python train.py --hidden_act="gelu" --beta2=0.95 --beta1=0.9 --one_sided=false --batch_size=256 --epochs=62.9
Rows from block 3 of a small image classifier, named by matrix and row number. Rows with one number belong to one neuron. Each number is 128 + 32 x the weight over its row's rms, rounded and kept within 0 to 255. All counts start at 0. Numbers have three digits each. After the name is the row's rms in percent of the matrix's.
After each neuron's rows are labels from the 100 images, of 14848, where the neuron reaches its highest value: "top examples" is what is common among them. Only what is clearly more common there than usual is listed. The data: photos of plants and fungi (iNaturalist). In brackets: how many of the 100, against the usual share in percent.
# fc1: MLP up (model.blocks.3.mlp.fc1.weight, 480x80), inputs 0-79
# fc2: MLP down (model.blocks.3.mlp.fc2.weight, 80x480, transposed), outputs 0-79

fc1.441 108:136122142116105134211139094076116138148121117152163124135150175134094155135143121131117075072168096062101107108127190103105127143137136137068122163116156133101151168127158123097179124156086000134129078145139129131113163134138125190144133151
fc2.441 105:139101136074079117166164155130116057162136146101119156139110161150124155214165168116125129084109077092147114159113083146098121114145162101098148133107120102163106151145110103190167084106089165163067108190101119119088130103095162194141106098
top examples: class Liliopsida (25 vs 9.4)

fc1.291 087:054175136101074094160127084082159159111151192173126147128141125138125068156140124149131181132054179142145110151163128112142173110092094124140067133140144108150106129146165131215104090137107120085157077154117101131124163135097111085144174125
fc2.291 098:090141093136161078120109143088212097106125158130096135120142094087130121121168111132091151166172120161135120121131103114096145214134139055139089100146193147170121139126097115196072120089104132137102130097147105109098082168109154163105059151
top examples: class Liliopsida (25 vs 9.4)

fc1.64 099:122139136128134093111091132159124166121110138086107141137120172167121155109160080099165095127157094118171100141073163125100168119070102113159114156089141159173130214125110104121136049104046108068156169155164153115135137159132178161182114103
fc2.64 110:140159156114143214200118100147145045102127130125108174137128114134153163096156127097163119071143151161124189075142084139183136151156096111133127095125144119122076107105128102156172130121077105132149053124097181141122144180135156103151167091
top examples: class Liliopsida (26 vs 9.4)

fc1.15 103:096098112100121110111120156080151158146141155123098118123076126207107139152219133139092206092084100154105126140151156108100115133150119160096074100123146121134155148110107131167110118149111103230170109119191121140151098115180115111116186154
fc2.15 110:174163128117123115182138082146086095173182126083163103118121104162170128143075144120088097166161097144094136095104088139168130123073160110136059163096127160152098199150133118139138156052151085130119096140162133086131128090118172101117120192
top examples: order Asterales (34 vs 11.1); family: Asteraceae (34 vs 10.8)

fc1.353 106:166169093164094086083073133165117088146115127097164121188110109143083163118190173123110118161139113162163117091082150176122120110169134146134143113145071107167140146105118110127091175138092144115177084113060099130171114104149159101118214112
fc2.353 085:051189121111150168100095158115140175115128104096115108094111151160105116118121081100157205123115075142125145104137116159171134045082110111159106108107163165115175141135117164087153173150100114172162106097150066107149067157158115104156124122
top examples: order Lamiales (27 vs 7.4)

fc1.312 083:079115131107145084160115180108123069162097073113126067117042117139144143162088135082116155149162148187164132133093112107119141143118189213099097156160141166108066166118131124119155089152126136148090141128158113138090162113156153094152082116
fc2.312 096:113130067187144167146102066122147090102130111135038102121139099111165162087158119138110141087129110143162148130130121110131129096113168150105135188156176168104089096119117134166132158140138148115124168235058094113117126115161123106075168111
top examples: order Asterales (31 vs 11.1); family: Asteraceae (31 vs 10.8)

fc1.453 112:088121121112143132058103133087122128122140136110068073145088077119047120106173104146159191132105129110145075093135086122136127149159131118122135142173171154178147089135071119168146113158116139108116192129117138146152086165087106114077133214
fc2.453 111:097113108097068150061132151107132082127134120119110097147126134139133146105083118169113118114140110148068112113083119121179130108161145176126151178131151140134103149134077135028106083110114139153147145179159087182057112158159135111122208180
top examples: order Asterales (30 vs 11.1); family: Asteraceae (30 vs 10.8)

fc1.4 088:101149099166125127135126124133142174114147154094114095125096143181121120079149164157141116165166095146135099142099128099118115104128173178122150177137154114139140195141106138157113125134110163255128160103210150124198157139131142173135128146
fc2.4 091:107071215155057146116126125154099058087173062176150103114087075129107210120148152107085092131171130145087150123120103110106143122105178175115127115125103160168114131145105133129121143078092132127141098144124106094120118167131166177114156152
top examples: order Asterales (30 vs 11.1); family: Asteraceae (30 vs 10.8)

fc1.298 123:163095037142150117116121099083106143114117151123147192130109088117068128095168164142102102126070131159159110119078152162120076153145104222154182126143133178167124104121124139107100149117120160125136085145079134135085074156138116124122199129
fc2.298 113:131151092134141153150096131099181121171160147097130097066101078171097081131197138106157129200130121104149139147174121175183127141098134156190146087148150116131125168146126123044172117104120123187118133141170095075121121130198157113119139112
top examples: order Lamiales (27 vs 7.4)

fc1.354 086:180099142137154131142132088117134089098062111099096086153100127149140136140151148192115129140113137097130108125127101100100135093108165039176168152114103160174123090171098153061163145123115170062222150095092143133118147141092121171109109136
fc2.354 093:113130128123117206112075082095185120166172084127109165062159154151128098139131106075128089195121129118100097185127061119141119106122109100159097145097075129101139105173107134117148181110119126143078145163169150135074181107137160146111091165
top examples: order Asterales (27 vs 11.1)

fc1.361 112:115129121151109118115127144113124188116138146104141176146103141161118170161160141111142138142124138116156132149147131171155136105105142119125164119086134073110153187093088133052103135144134174233119030130213135150126105115213148110122125115
fc2.361 103:194156134160086119107169123128124056132110083165168130114120103133184100076055099121081124104134144175107141161161139144122148132155210134184127166151219103117096169161139099166132090097091094113132130118144133162095122113133124089143115158
top examples: order Asterales (34 vs 11.1); family: Asteraceae (34 vs 10.8)

fc1.135 107:167118108100115178149151111135068149105103159208154161115122134127095116105131129112199118124199123091136142162114135126151127108092143168104148159137051114109109118147191135153122105132153146017174086139107151156152096194120096114129131137
fc2.135 121:149131170150104102120162056128099077173135071065124058143077138167146135172109119094080086078141120133120165105096150127159148126130105143156186135154115145126069116118175118168045110107169132158141128164115135142106139063109154142099100139
top examples: order Asterales (28 vs 11.1); family: Asteraceae (28 vs 10.8)

fc1.105 097:168133103124138093047110176099146098088065110126115091177127061112149156091157136155117130110155125133156135120110086102079133170127078142107082213124157111149092136152146087190141073175094157126158141134148142138123125157089175131107172090
fc2.105 092:146137107145056161135133078077159116093129109170076137177153142081094151080187128135137180169117131142081165142104160096140148115145121103144117159074140108121142096175110101090100118155120117079126096191143100118078179096182175177097103123
top examples: order Asterales (27 vs 11.1); family: Asteraceae (27 vs 10.8)

fc1.110 118:151120121181086132144201115083161192144102111068129112067128134130157159197127137088141110114175153098176129121132137118107119079115110140120154157144255129110099119135136159180141142107099103136132133134094164146139127092158153169090087121
fc2.110 135:064190089075173106123104110095179188130117141157110105132142097085098119148149137104125152080072102088151143122162123108155103144073194114130123152193146140127088194140146123157122097124111126133181125089126160093088170069120152115130165173
top examples: order Fabales (28 vs 6); family: Fabaceae (28 vs 6)

fc1.300 091:120114156176155140146142143186133141147080172165163158144050099115142111126125145137138118125140122188103096142113114095083085103099149145033085082143173055121119128122150105092113066135138142188135112146168119112076121134170166149141150179
fc2.300 099:123109139141145080128150137077140115155083124134147088174139072113158098126114091070123104152137152180090128153116130164136155195084143150114083188111113099125086115137147148142125183163139155126062098049124098095060106163106131121186078156
top examples: order Asterales (31 vs 11.1); family: Asteraceae (31 vs 10.8)

fc1.133 097:139118140173111151169114116131136123156180165132148115074135125120157138153153166099134129205118110150155108066082086198137107177116111121109157149123146210078206143156138137090140114140133125051153165146146135173088161168105164149092115152
fc2.133 103:089150096137128104063123113138090116162179113117145079153116156128119122129083038126126156174185089071121137109164102189149112136146119128118130087099149088158122112161160121149085098054126173093183054163127156131150134140147121153110180134
top examples: order Asterales (31 vs 11.1); family: Asteraceae (30 vs 10.8)

fc1.58 109:085110115146084102200164138111117142071078132077110088143083097100110118094097109102174082139178099144193092085110103130134168142099150158101092122205124131122124092140134042177134106117065090108135110088093120132126122125141100145100127128
fc2.58 127:128103151139149204129126140115151135120119115143089144143129110086176139094095142164120169124128120123079108077171071104194075132142139122057117092202162130089113166198097137057157115100162111109089177161149117147121123126164102113099178131
top examples: order Ranunculales (27 vs 4.2)

fc1.141 079:082055178135121100117123154154110169139111094111128109097111118178146102085173190090094160103088119159140114097146126120172193153151152158087118156133107149186115175170100188078120072196150132183151135121151151138138109137080121119134165139
fc2.141 086:159184132142126153140119099127080155200120085131168084142162077166156165087107123103224084137153121148120104143139123103144109131114077162126116156204134181076131156130116122110067182069145141113126146111126140158117108141139148172163167164
top examples: order Asterales (33 vs 11.1); family: Asteraceae (32 vs 10.8)

fc1.2 097:129131095156109116158110106111035125136121164104111153141088130152093167119058124003130138178150137156086143193086107117135130081104124118112138132212155108138118108104113130112119100109127130126103095137167137118161157123106195137092146091
fc2.2 109:084120151188090155109153114128089099121142126140141095143169112142140117138081127063129133158102106171043123079128120175114159097147119176079114198137119074146095095185076162122152107134133125172132118117166094118099147149085182102075081143
top examples: order Asterales (31 vs 11.1); family: Asteraceae (30 vs 10.8)

fc1.94 093:106115090125118080106063072116135116109065097057112146097078134143122156093093124143173142102114153144153144110060108174110111114110113185100157096153136143125097112130081104098143099087099130075233154123108122145125067158140163152134116136
fc2.94 111:106102097157084120134120121080073138105101110204197143173152108175105116118110100109198131152109112137091143114157130182100181098137147103098146044154126116084137121157110115131142151129131152126119116089190094112105126080115136110143220090
top examples: class Liliopsida (27 vs 9.4)

fc1.392 119:157136118154100103173137128107171097127064138144099156126120158139108091135110113103163106143102132198095101234116124131128086093097096069094142128103146100132195175108110102132091214137133118203118123141123108153119121126175180141157155116
fc2.392 117:122174131153102130116143067159071144102148123092117124203127149149123139209120177097138105119144218140102106088126167143145114107170089156107087149163144129157129132180138165133127087147127169143141136093115108187094114157099222149125151153
top examples: order Asterales (46 vs 11.1); family: Asteraceae (46 vs 10.8)

fc1.444 098:130085096126130096175166141161054077115113137129113070091106151114105140135119100149135094096173107084148123159088126168103093139097153108141207130142133189127095150121200124061119143076118136097109090144099166159066197154138150122117114126
fc2.444 096:179134159148112145090103132167115090115121076105080099129103107110143182088141101137101101210077117116113091143110076131123162096125148112053137180069136080150132124166116109084074131185094118145154158146098066153154104135109122125169176142
top examples: order Asterales (29 vs 11.1); family: Asteraceae (29 vs 10.8)

fc1.115 089:166120149109142112186135099098089141100187111106084115076110096109159196112145145091112097100141126106144078039163146160114172127078144135133132154085102143084093105178153130146118125126109161087190110164134121156121059127068164132116168155
fc2.115 093:127105171156169112117081119178137121155109073094168172094123085115157124130180095177133111120118117154198115173095102208121080118131115176100129179099095126109137146118147136056110133144119197132147113124136059129101113130079136119094125065
top examples: order Asterales (34 vs 11.1); family: Asteraceae (34 vs 10.8)