A small image classifier, trained from scratch: arch convnext, norm rmsnorm.
Rows from block 4 of a small image classifier, named by matrix and row number. Rows with one number belong to one neuron. Each number is 128 + 32 x the weight over its row's rms, rounded and kept within 0 to 255. All counts start at 0.
After each neuron's rows are labels from the 100 images, of 14848, where the neuron reaches its highest value: "top examples" is what is common among them; "colour at peak" is the nearest of a few named colours to the mean colour under the peak. Only what is clearly more common there than usual is listed. The data: photos of plants and fungi (iNaturalist). In brackets: how many of the 100.
# fc1: MLP up (model.blocks.4.mlp.fc1.weight, 960x160), inputs 0-159
# fc2: MLP down (model.blocks.4.mlp.fc2.weight, 160x960, transposed), outputs 0-159

fc1.689 [159 163 119 101 124 177 167  88 159  58 131 113 100 115 185 153 122 114 119 176 156  92 135  95  99 124 129 145 134 126 129 160 119 155 198  59  89 101 118 162  97 113 122 101 144 185 177 119 211 141 130  94 134 109  69  98 154 132 109 130  81  86 194 129 104 113  92 174 140 124 145 170 138 128 152 138 186 208  95 157  70  93 194 115 146 139  79 103 126 127 163 130 115 168 132 101 145 168 140 137 146  95  94 142 124 142 126 113 109 126 119  74 148 160 168 117 146 132  60 161 137 174  82 160  86 114 113 139  58 127 115 147 136 130 208 121 160 200 140 156 134 136 158  99 116 118  95 131 157 134 155 111  92 128 179 122 121  83 159 113]
fc2.689 [138 167  67 148 126  86 138 122 118 137 116  83 198 130 102 154 109 144 122  96  91 157 185 148 125  94 148 129 131 166  54 166 135 132 170 141 140 157  78 161 152 113  77 106 125 131 160 130 113 108 116 162 113  70 167 146 157 145  69 170 113  72 110 148 126 109 113 114  51 135 111 142  90 143 142 182 121 176 119 117  79  91 176 170 174 130 114  91  88 141  89 159 168 183 136 148 165 191 186 135  94 188 132 112 191 165 160 144 127  93 124 133 141  87 106 156 108 157 159 132 104  63  93 157 119  97 156 143 145 165 104 108 152 134 130 146 148 141 162 156 147  87 175 141 143 118 141  86 159 150 116 119 120 109  99 220  62 100 128 108]
top examples: class Liliopsida (27)
colour at peak: brown (62)

fc1.44 [178 146  85 108 128 113 133 127 131 160 142 144 113 145 128 212 134 107 149 117 153 117 151 148  61 130 119 101 197 155 171 139 106 119  54 102 134  78 132 112 124  91 130 111 194 145  75 158  61  79 173 103 135 159 102 108 144  94 126 151 146 173 169 104 111 164  87 110  81 120 169 111  80 153 113 134 116 128 143 102 177  72 168  84 148 129 140 103 100 134  93 118 150 102 132 146 139 109  90 146 192  87  61  94 117 130 136 141 149 151  98  85 148 146 147 157 123 148 145 104 168 145  74 106 126 130 121 114 200  63  90 206 174 163 145 121 137 116 108 104  68 147 142 177 119 120 192 104  98 117 103 131 138 133  98 106  99  73 115  69]
fc2.44 [178  98  84 164  61 134 131 134 140 164 120 137 105 129 151 175 118 135  78 144 126  69  98 121 118 189  88 128  90  91 184 112 121 151 132 115 151 178 110 140 118  76 131 174 144 157  73 138 105 186 108 108  85 157 117 105 127 113 112 149 115  62 120 174 209 141  96  39 153 163 167 120 147 163 142 170 189 137 151 120  48 139 126  92 110 119 145 113 155 157 200 150 126 116  94 103 112 128 104 122 109 162  92 120  64 132 100 181 143 118  86 163 142 174 125 110 157 157 129 118 144 172 173 173 108  79 149 133 113 105 108 192 114 144 112  67 118  66 137 135 155 120 152 147 153 103 142 142 143 154  94 119  70 106 104 115 147 161 152 121]
top examples: order Asterales (29); family: Asteraceae (29)
colour at peak: yellow (31)

fc1.157 [140 179 150 145 157 149 160 143 119 103  79 152 157  97  82  97 107 142 155 170 127 119 156  92 126 134 148  86 102 106 101 200 134 131 104 114 148 160 115  69  98  67 103 111 109 196 176 173  85 122  64  82 150 201 108 122 114 136 154 126 189 123 142 127 165 154 121  91 112 181 154 103 132  98 171 138 161 123  69  91  89 136 155  95 120 118  93  89  85 126 107 173 113 119 109 126 117 144  97 154 174  81 103 161 172 107 178 109 134 132 125 116 147 114 142 112 106  91 149 145 144 165 146 128  99 159 153  60  95  88 141 139 150 127 126 105 103 118 170 133 122 127 196  78 193 157  97 187  93 112 151 112  74 138 101 117 114  35 116 175]
fc2.157 [157 137  99 153 121 113 150 116 111 104 192 159 101 200 128 119  88 112 103 152 163  69 180 122 105 130 141 160 140 121 120 163 124 131 114 117 104 117 138 129 124 106 128 138 156  87 115 163 115 119 167 162 165 111 151 137 138 160 107 154  66  98 105  53  53 180 107  55 107 171  94 122 139 115 120 147 127 126 123 102  92 142  69 128 135 112 154 131 123 202 143 136 132 150  98  76 142 150  70 110 133  90 135  95 135 134  81 137 136 160 170 100 102 107  82 191 143 157 185  43 140 188 132 144 147 144 156  85 122 107  99 108 121 121 138 146 131 118 142 179 153 135 175 106 147 182 158 129 107 204  58  56 158 116 122 152  90 195 145 139]
top examples: kingdom Fungi (30)
colour at peak: pink (31)

fc1.634 [138 108 163  96 111 151 161 137 111 111 127 165 143 101 147  99  73  79 164 126 149 110 174 128 139 141 154 145 135 134 121 180 125  95 104 145 150  93 122  87 114 152 120 135 144 191 124 148 100 182  57 122 187 123 107  97 183 111 177  76 147 175  84 203 131 139 140 126  99 164 192 174 142 100 118 173  85 149 141 164 119 128 164 105 112  90 118  75 145 142 149  54 164 125 131 115 139 113 117 154 161 149  79 137 119 143 137 143 173 158 156 138 191  95 149 140 162  75 202 112 138 123 120 143 151  61 117 121 148 113 150 235 150 143 112  62  98 128 116 117 141 173 100 138 152 147 116 164  41 124 128 152 111 150 154 155 130  95  89 147]
fc2.634 [129 176 134 143  90 133 112 102 136 126 118 115 156 150 127  98 152  78 142  90 147 118  77 174 103 182 106 118 104 101 115 128 100 109 136 104 198 184  92 103 170 118 143 117  76 124  58 119 136 155 139 186 158 123 124  73  52  84 131 152 129  79 130 110  80 123 162 124 118 122  97 143 164 162 102 121 142 111  94 132 105 125  92 155 189 119 158 123  82 131 119 182 147  72 129 132  81 112 113 143  97 107  70  72 178 130  81 112 204 198 152 173  93  73 141 189 124 125 102 128 114 131 127 117 100 134 106 124 166 119 105 134 136 122 103 109 100 120 152 113  98  55  80 142 109  98 122 169 111 164 110 178  76  68 117  65  79 115 152 112]
top examples: order Asterales (31); family: Asteraceae (31)
colour at peak: yellow (46); orange (31)

fc1.355 [145 171 130 129 143  93 109 126 120  90 152 135  84 100 199  98 107 214 148 117  96 115 103 123 124 129 128 150 117 110  93  98 161 129  74 148 156 169 118 110 156  83  67  82 159 178  99 173 152 133 149 106 161 130 125  98 101 133 194 101  99 104 110 119 174  69  98 140 123 144  93 153 158 131 132 133 130 124 139 170 114 171 193  92 127 112 187 108 141 132 143 182  22 111  96 105 126 135  91  96  81 136  98 117 120 117 158 130 116 227 120 112 104  89 150 110 175 122 159  69 168 137 153 108 130 159 165 148 171 146  66 180 121 123 140 145 128 165 173 137 143 159 162 177 107 114  98  83 153  85 127 111 140 100  75 135 106 119  82 131]
fc2.355 [154 140 174  79 115 184  73 140  90  87  73  89 129  86 173  99 133 132 120  94  92  82 148  41 152 134 120  89 145 123 144 104 145 135  56 163 109  76 212 134  84 157  93 143 166  84 117 157  90  98 206 163 124 144 146 145 122 162  48 123 115 135  76 172  86  89 141 109 164 118 114  85 110 114 198  89 114 126 106 117  89 152 165 167 153 140 138 124 157 131 136 114  72 124 129  94 134  97 137 111 100  74 118  94  84 170 112 113 134 131  67 109 123 103 144 135 110 121 163 128 124 154 136 140 116 110  83 158 107 131 111 161  96 115 172 113 105 143 115 170 145 114 140 149 109 153 121 110 147  56 171 121 114 198 101 129 110  69 139 137]
top examples: class Liliopsida (27)
colour at peak: grey (77)

fc1.393 [138 109 124  98 122 137  92 110  75 129  80 157 133 107 104 166  78 153 130 179 121 118 107 107 116 156 138  75 140  95 130 181 135 162 150 158 126  82  81  91 127  76 122 104 127 115  69 125 127 158 133 104  77  95  95 175 176  81 114 110 117 103 121 124 151 180 101 106 195 162 148 146 139 117 101 144 130  79  62 156  75  99 125 138 104 107 136 128 155 143 163 152 109 162 163 202 103 109 121  70 131 184 142 158 170 147 137 118 119 130 101 124 149 164  71 113 172  74 136 174 122 128  51 180 130 160 157  59 113 107 147 147  96 120 136 130 144 156 153 110 102  92 122 146 177 115  96 174 117  77 151 158 105 178  70 148  93  57 113  72]
fc2.393 [ 84 115  91 136 171  58 106 181 129 163 137  49  94 182 102 113  83 105 125 151  87 105 145 222  98 104 148 113 195 114 130 174 111 132 106 141 144 142 169 124 138 145 126 128 107  65 176  97 110 113 123 126 134 134 144 192 174 115 109 109 147 122 107 104 121 138 121 151 139 135 144 177 110 183 116 139  81  68 102 172 121 145 163  87 155 159 176 109  75 115 189 182 106 120 108  90 149 142 127 155 154 181 100 123 104 163 106 114 174 120 129 173 172 202 167 142 119 117 115  75 177 171  72 111 115 124  96 173 122 153 112 135 116 138 145 124 150 127 124  60  70 114 135  88 160 112 155  75 174 143 120 157 154 118 123 108 101 104  98 127]
top examples: order Asterales (37); family: Asteraceae (36)
colour at peak: yellow (29)

fc1.303 [ 52 125  79 172 161  78 140 215 145 137 182 168 175 168  85 133 153 129 132 112 131 128 148 118  74 140 164 125 101  90 100 120 118 124 135 188 149 133 185  87  89 181 129 223  90 178 131 140 161 107 111 187 140 105  93  60  82 128 129 131 102 112 135 153 142 113 141 183 107 100 106 106 119 117 113 141 118 129 148  88 134 151 129  63 130 147 106 133 117 163 130 100 186 117  95 106  88 143 133 140  84 111 112 195 124 158 140 170 101 109 126 121  61 109 139 160 169 121 123 127 134  86 151 111 121 103 114 171 145 177 125  84 129 189 115 151 111 148  76 128 143  81 154 169 169 138 148 161 122  64  88 143 147 164 133 131 171 119 181 157]
fc2.303 [141 117 126 110 174 127 136 168 206  68 129  95  94  53  96 219 133 175 158 145 138 118 158  90 104 123 115 139 166 164 106 111 143 187 171 163  93  97 139 123 161  55 116  70 126 159 141 116 121 172  97 124 215 203 159 123 102 156 115 175 114  75 166 165 147 113 133 120  81 143 154 102 168 166 115 106 204 165 146 115 104 154 122 109 193 173 149 178 134 120 152 124 129 152 150 118 125 107 116  92 137 108  81 121 152 140 163 127 102 125 120 107  90  60 120 144  83 110 142 120 137  90 123 189  97 177 137  84 110 119 139  97 139 131 133 129 125 143 165 149  59 136 130  96 103 127 130  87 112 117 115 127 127 127 127 134  66 170 150 147]
top examples: class Liliopsida (33)
colour at peak: pink (30); white (25)

fc1.385 [161 169 124 152 124 139 143  92 169 158 123 127 118 100 123 105 121 112 133 175  97 198 146 176  69 123  70 145  92 139 154 110 154 153 111 129 133 160  73 183  90 165 131 156 125 206 224 149 147 140  95  89 173 170 148  89  64 128 142 147 155 203 140  84 132 154 119  93 105 121 124 120  93 106 129 111 158 130 112 118   3 202 105 129  71 109  79  80 136  98 101 114 151 105 115 124 129 122 113 159 139 163  76 142 169 149 133 152 128 118 113 120 154 123 119  79  95 107 127 105 148 137 127 113 127 134 112 178 153 108 138 127 151 110 154 120 152 157  91 173 124 131 192 130 166 115 141 160  97 133  77 126  81 186 159 121 137 114  92 166]
fc2.385 [123 144 133 181 137  92 104 132 124  97 175 104 123 195  57 105 152  79  53 163 123 108 175 202  99 111 151 123 145 113 165 129 148 141 120 102 102 150 119  89 104 139 127 130 107 164 111 132 138 122 128 100 141 137  90 116 144 148 101 145 148  97  55 123 194 202  75  56 121 128  99  70 170 133  99 157 138 138 117 201 156 118 134 165 124 178 109 102 118 173  99  94 142 142 115 140 186  85  86 141  64 137 107  95 176 117 121 147 132 145 152 165 148  84 140 112 129 142  98 137 128 100 100 112 112 147 164 189 111  60 152 165 177  91 115  87 107 139 164  79 114 130 143 126 106 123 163 173  73 117 121  83 128  74 118 147 108  94 159 174]
top examples: kingdom Fungi (31); phylum Basidiomycota (30); class Agaricomycetes (30)
colour at peak: pink (43); white (26)

fc1.546 [ 42 175 135  91 156 186 191 123 125 106 152 137 111 118 137 113 122 158 149 100 123 157 148  89  38 177 140 162 131 135 109 133  69 113 137 142 160  79  96  93 136 132 136 148 135 100  76  74 102 112  66 110 205  78 114  73 134 119 107  98 163 128 103 153 170 110 115 154 117 139 163  75 177 123 115 170 115 122 134  92 166 163 138 102 131 166 119  56 114 122 123 141 115 118 114 162 116 107 141 132 109  89 155 129 150 101 114 142 115 148 157 139 146  81 138 181  99  93 226  93 114 125 119  87 132 179 131 184 106 168 139  87 255 127 144 135 131 115 118 122 141 114 109 120 125 128 129 172 165 139 139 150 166 107  90 114 113 119 134 139]
fc2.546 [119  92 159 129 124 163 147 133 142  53 141 180 130 132 124 160  65 111 164 100 147 143  77 212 177  79  96 119 146 153 161  82  62 126 170 172 104  83 122 100  94 132 117 152 136  87 120 149 143 166 152 111 120 184 102 107 134 138 120 132  49  96 149 106  78 200 124 110 166 135  77  82 184 137  37 133  92  82 124 139  98 132  96 144 141 135 159 134 200 136 101 164 129  77  96  74 149 162 140 135 102 111 150 185 118 168 151 119 126 155 102 167 139 152 151 143 110 155 123 135 178  96 110 146 115 113 155 128  87 166 165 166 177 142 137 161 107 127 161 159 117 138 107 116  91 149 132 129  72 156  85  87  98 150 133 150 130 137 175 110]
top examples: order Asterales (29); family: Asteraceae (29)
colour at peak: yellow (25)

fc1.319 [139 175 128 131  85 129 153 131 160 163 117 124 107 105  88 120 110 174 146 127 162 119 122 160 159 111 152 158 113 165 147  92 146 128 139 179 142  77 105 138 166 121 124 150 106 122 182 108 120 167 103 108 180 146  69  84 169 127 171 107 167 154 153  98 118 146 121 185 196 157 172 102 100  98 143 104  42 140 184 134  98 137 151 117 100 104 131 121 120 128 130 126 103 215 124 103 189 125 121 112 142 107 110 128 133 145 147 111 105 166 106 166 154  87 151 168 174 137 218  75 157  98  63 121 163 121  75 109 157 158 133 170  27 129 118 142  66 125 109 115 135  54 171 181 103 130 112 123 174 135 163 123 132 119 148 125 144 126 170 162]
fc2.319 [ 76 127 115  86 152  94 115 155 142 188 142 123 117 129 118 162 115  91 116 141 111 136 159  85 108 113 115 150  95 125 156 141 118 146  75 170 123  98 150 130 122 143 154  71 154 147 167 140 120 115 186 157  65 122 143  74 157  85 135  85 161 110 196  97 149 134 114 115 126 159  47 136 109 153 160 144 164 102  93  94 103 167  87 133 107  57  91  86 103  86 197 170 118  86  67 139  85 106 116 160  95 142 100 112 101 163  98  90 119 127  91 138 100 106 130 118 117 144  87  90 107  95 157 108 170  78 136  71 161 191 159 103  92  78 121 113  90 146 142 155 113 169 114 118 116 180  60 179 125 136  68 175 133 158 185 147 154 127 123 118]
top examples: order Caryophyllales (29); family: Cactaceae (27)
colour at peak: pink (27)

fc1.596 [153  93 119  84 182 131 176  77 132 135 139 167 142 161  71 155 114 115 114 110 155 159 164 200  78  98 108 154 126 138 110 188  84 105  92 122  59  76  86 109 101 158 126 126 119 157 129 126  39 103 124 147 136 115 190 182 157 105 187 135 106 141 118 182 124  95 155 138 159 151 110 122  90  80 132 164 113 136  96 134  92 153 136 125 119 161 176 151 127 117 135 140  81  96  84  96  77 138 126 173  87 104 159 106 191 108 103 120 137 114 101 115  99  86 123 155  94 129 165 126 125 159  91 217 159  70 142 152 129 135  72 167 130 103 108  99 154 133  99 129 131 140 146 140 139  82 190 146  68 113  80 148 105 123 171  95  81 140 162 119]
fc2.596 [ 95 166 144 121 130 111 183 115 198 162 129 111 159 116 114 134 137  98 157 162 140 157 110 170 134 116  85 101 147  98 145 117  70  57 170 108 123 148 124  93 142 189 219 168 151 118 162 183  80 128 117 103 142  55 111 116 136 107 110  96 102 106 132 122 103 126 197 123 121 113 139 170 165 103 132 149 126 140 152 157 157 115 105 156 139 133 147 129  50 139 223 109 161 134  66 161 144 147 100 110 187 143 116 168 145  94 106 122 142 147  62 116 148  91 157 178 138  81 103 154 137  83 146 146 203 131 175 107 165 158 101 144 128 141 110 132 156 106  85 107 140 127  82 134 116  99 164 113  62 162 123  93 117 187  81 108 149 119 146 140]
top examples: order Asterales (27); family: Asteraceae (27)
colour at peak: yellow (34)

fc1.312 [135 154  51 123  89 127  98 147 101  60 126 146  18 148 149  95 143 139  48 131 120 145  85  97 100 134 131 138 177 125 128 149 143 131  87  84 128 158 117 126 106  74 156 107 109 151 115 107 179 164  97 213 139 128 120 172 138  61  89 136  96 139 157 165 118  98 115 157 100  71 101 143 145 141 162 152 171 134 122 171 157 137 146 130 172 132 151 128 143 147 100 100  90 169 107 190  98 156 119 186  72 147 147  89  88 115 116  39 102 143 132 193 170 127 120 147  95 170 101  60 186 149 115 150 189 139  78 146  98 142 127 105 150 113 139 114 109 164  80 156 135 155 127 160 133 124 122 110 146 118 129 112 141 101 139  97 121 119 154 130]
fc2.312 [128  81 140 131 113  98 128  97  61 150 143 174 157 133 103 114  91 157 151 101  82 110 128  85 172 137  85 109  89 105 138 214 157 187 153 153 102 200  89 125 121 153 137  85 139 110  75 115 179 100  99 123 191 115 161 146 145 185 160 152 131 134 140 103 127 100 174 131 107 131 143 117 184 131 103 128  99  98 103 147 103 177 142  87 149 106  59 146 144 124 130 121  97  70  92 168 166 129 168 147 118 112 171 174 194 111  60 120 132 105  96 111 183 177 103  81 137 132 130 199 153 128  59 118  67 126  95 119 148 111 153 128 160 131 140 125 133 101 109 119 131 127 185 111  42 116 120 128 112 136  87 157 104  96  87 135 108 116 118  92]
top examples: order Asparagales (30); family: Asparagaceae (30); text has "yucca" (28)
colour at peak: cyan (74)

fc1.580 [186 178 107  91 135 106 123 131 141  90 116  83  55 103  67 110 148 101 143  82 159 156 108 102 131  79 124 143 138  92 112 106 121  79 141 139  57 130 137  80 140 135 150 118 126 114  87 128  87 113 176 116 124 104 130 178 150 160 130 135 151 149  95  60 140 177 120 120 150 139 123 174 190 160 184 110 187 155 161 148  94 125 193  95 213 106 152 202 146 143 175 127 183 130  93 104 143 106 207 108 126  72 158 176 134 128 131 160 101 133 148 130 138 142 149 124 144 136 164 129 134 108 137 166 134 129 123 172 122 148 100 128 104 141 161 119 138  94 120  75 168 122 166 110 187 206 129 119  87 127 130 144 127 174  66  87 131  77 136 125]
fc2.580 [128 200 158 173 141 144 107 148 192 180 108 123 132  99  95  94 117 162  90 135 124 100  58 154  99  95 127 125 133 142 193  79 114  66 153  92  83 100 173 105 137 137  74 157 160 131 145 128  92 134 109 108 193 149 156  60 113 136 155  96 159 167 236 111 192 160 116  90 100 155 121 119 134  90  94  92 166 154 179 152  70 109 128 108 136  90 158 165  90 120 130 122 123 146 131 172 138 153 134 159  94  83 159 166 130  97 146 193 134 188 163 113 123 158 120  97  92 134 129 183 128  72 124 165 145 107 137 153 128 110 116 101 144 130 137 176 154 119 163 115 151  91  97 101 163 140  90 126 106 137 134 131  82  91  92 145 102 116  95  86]
top examples: class Polypodiopsida (25); text has "fern" (25)
colour at peak: green (25)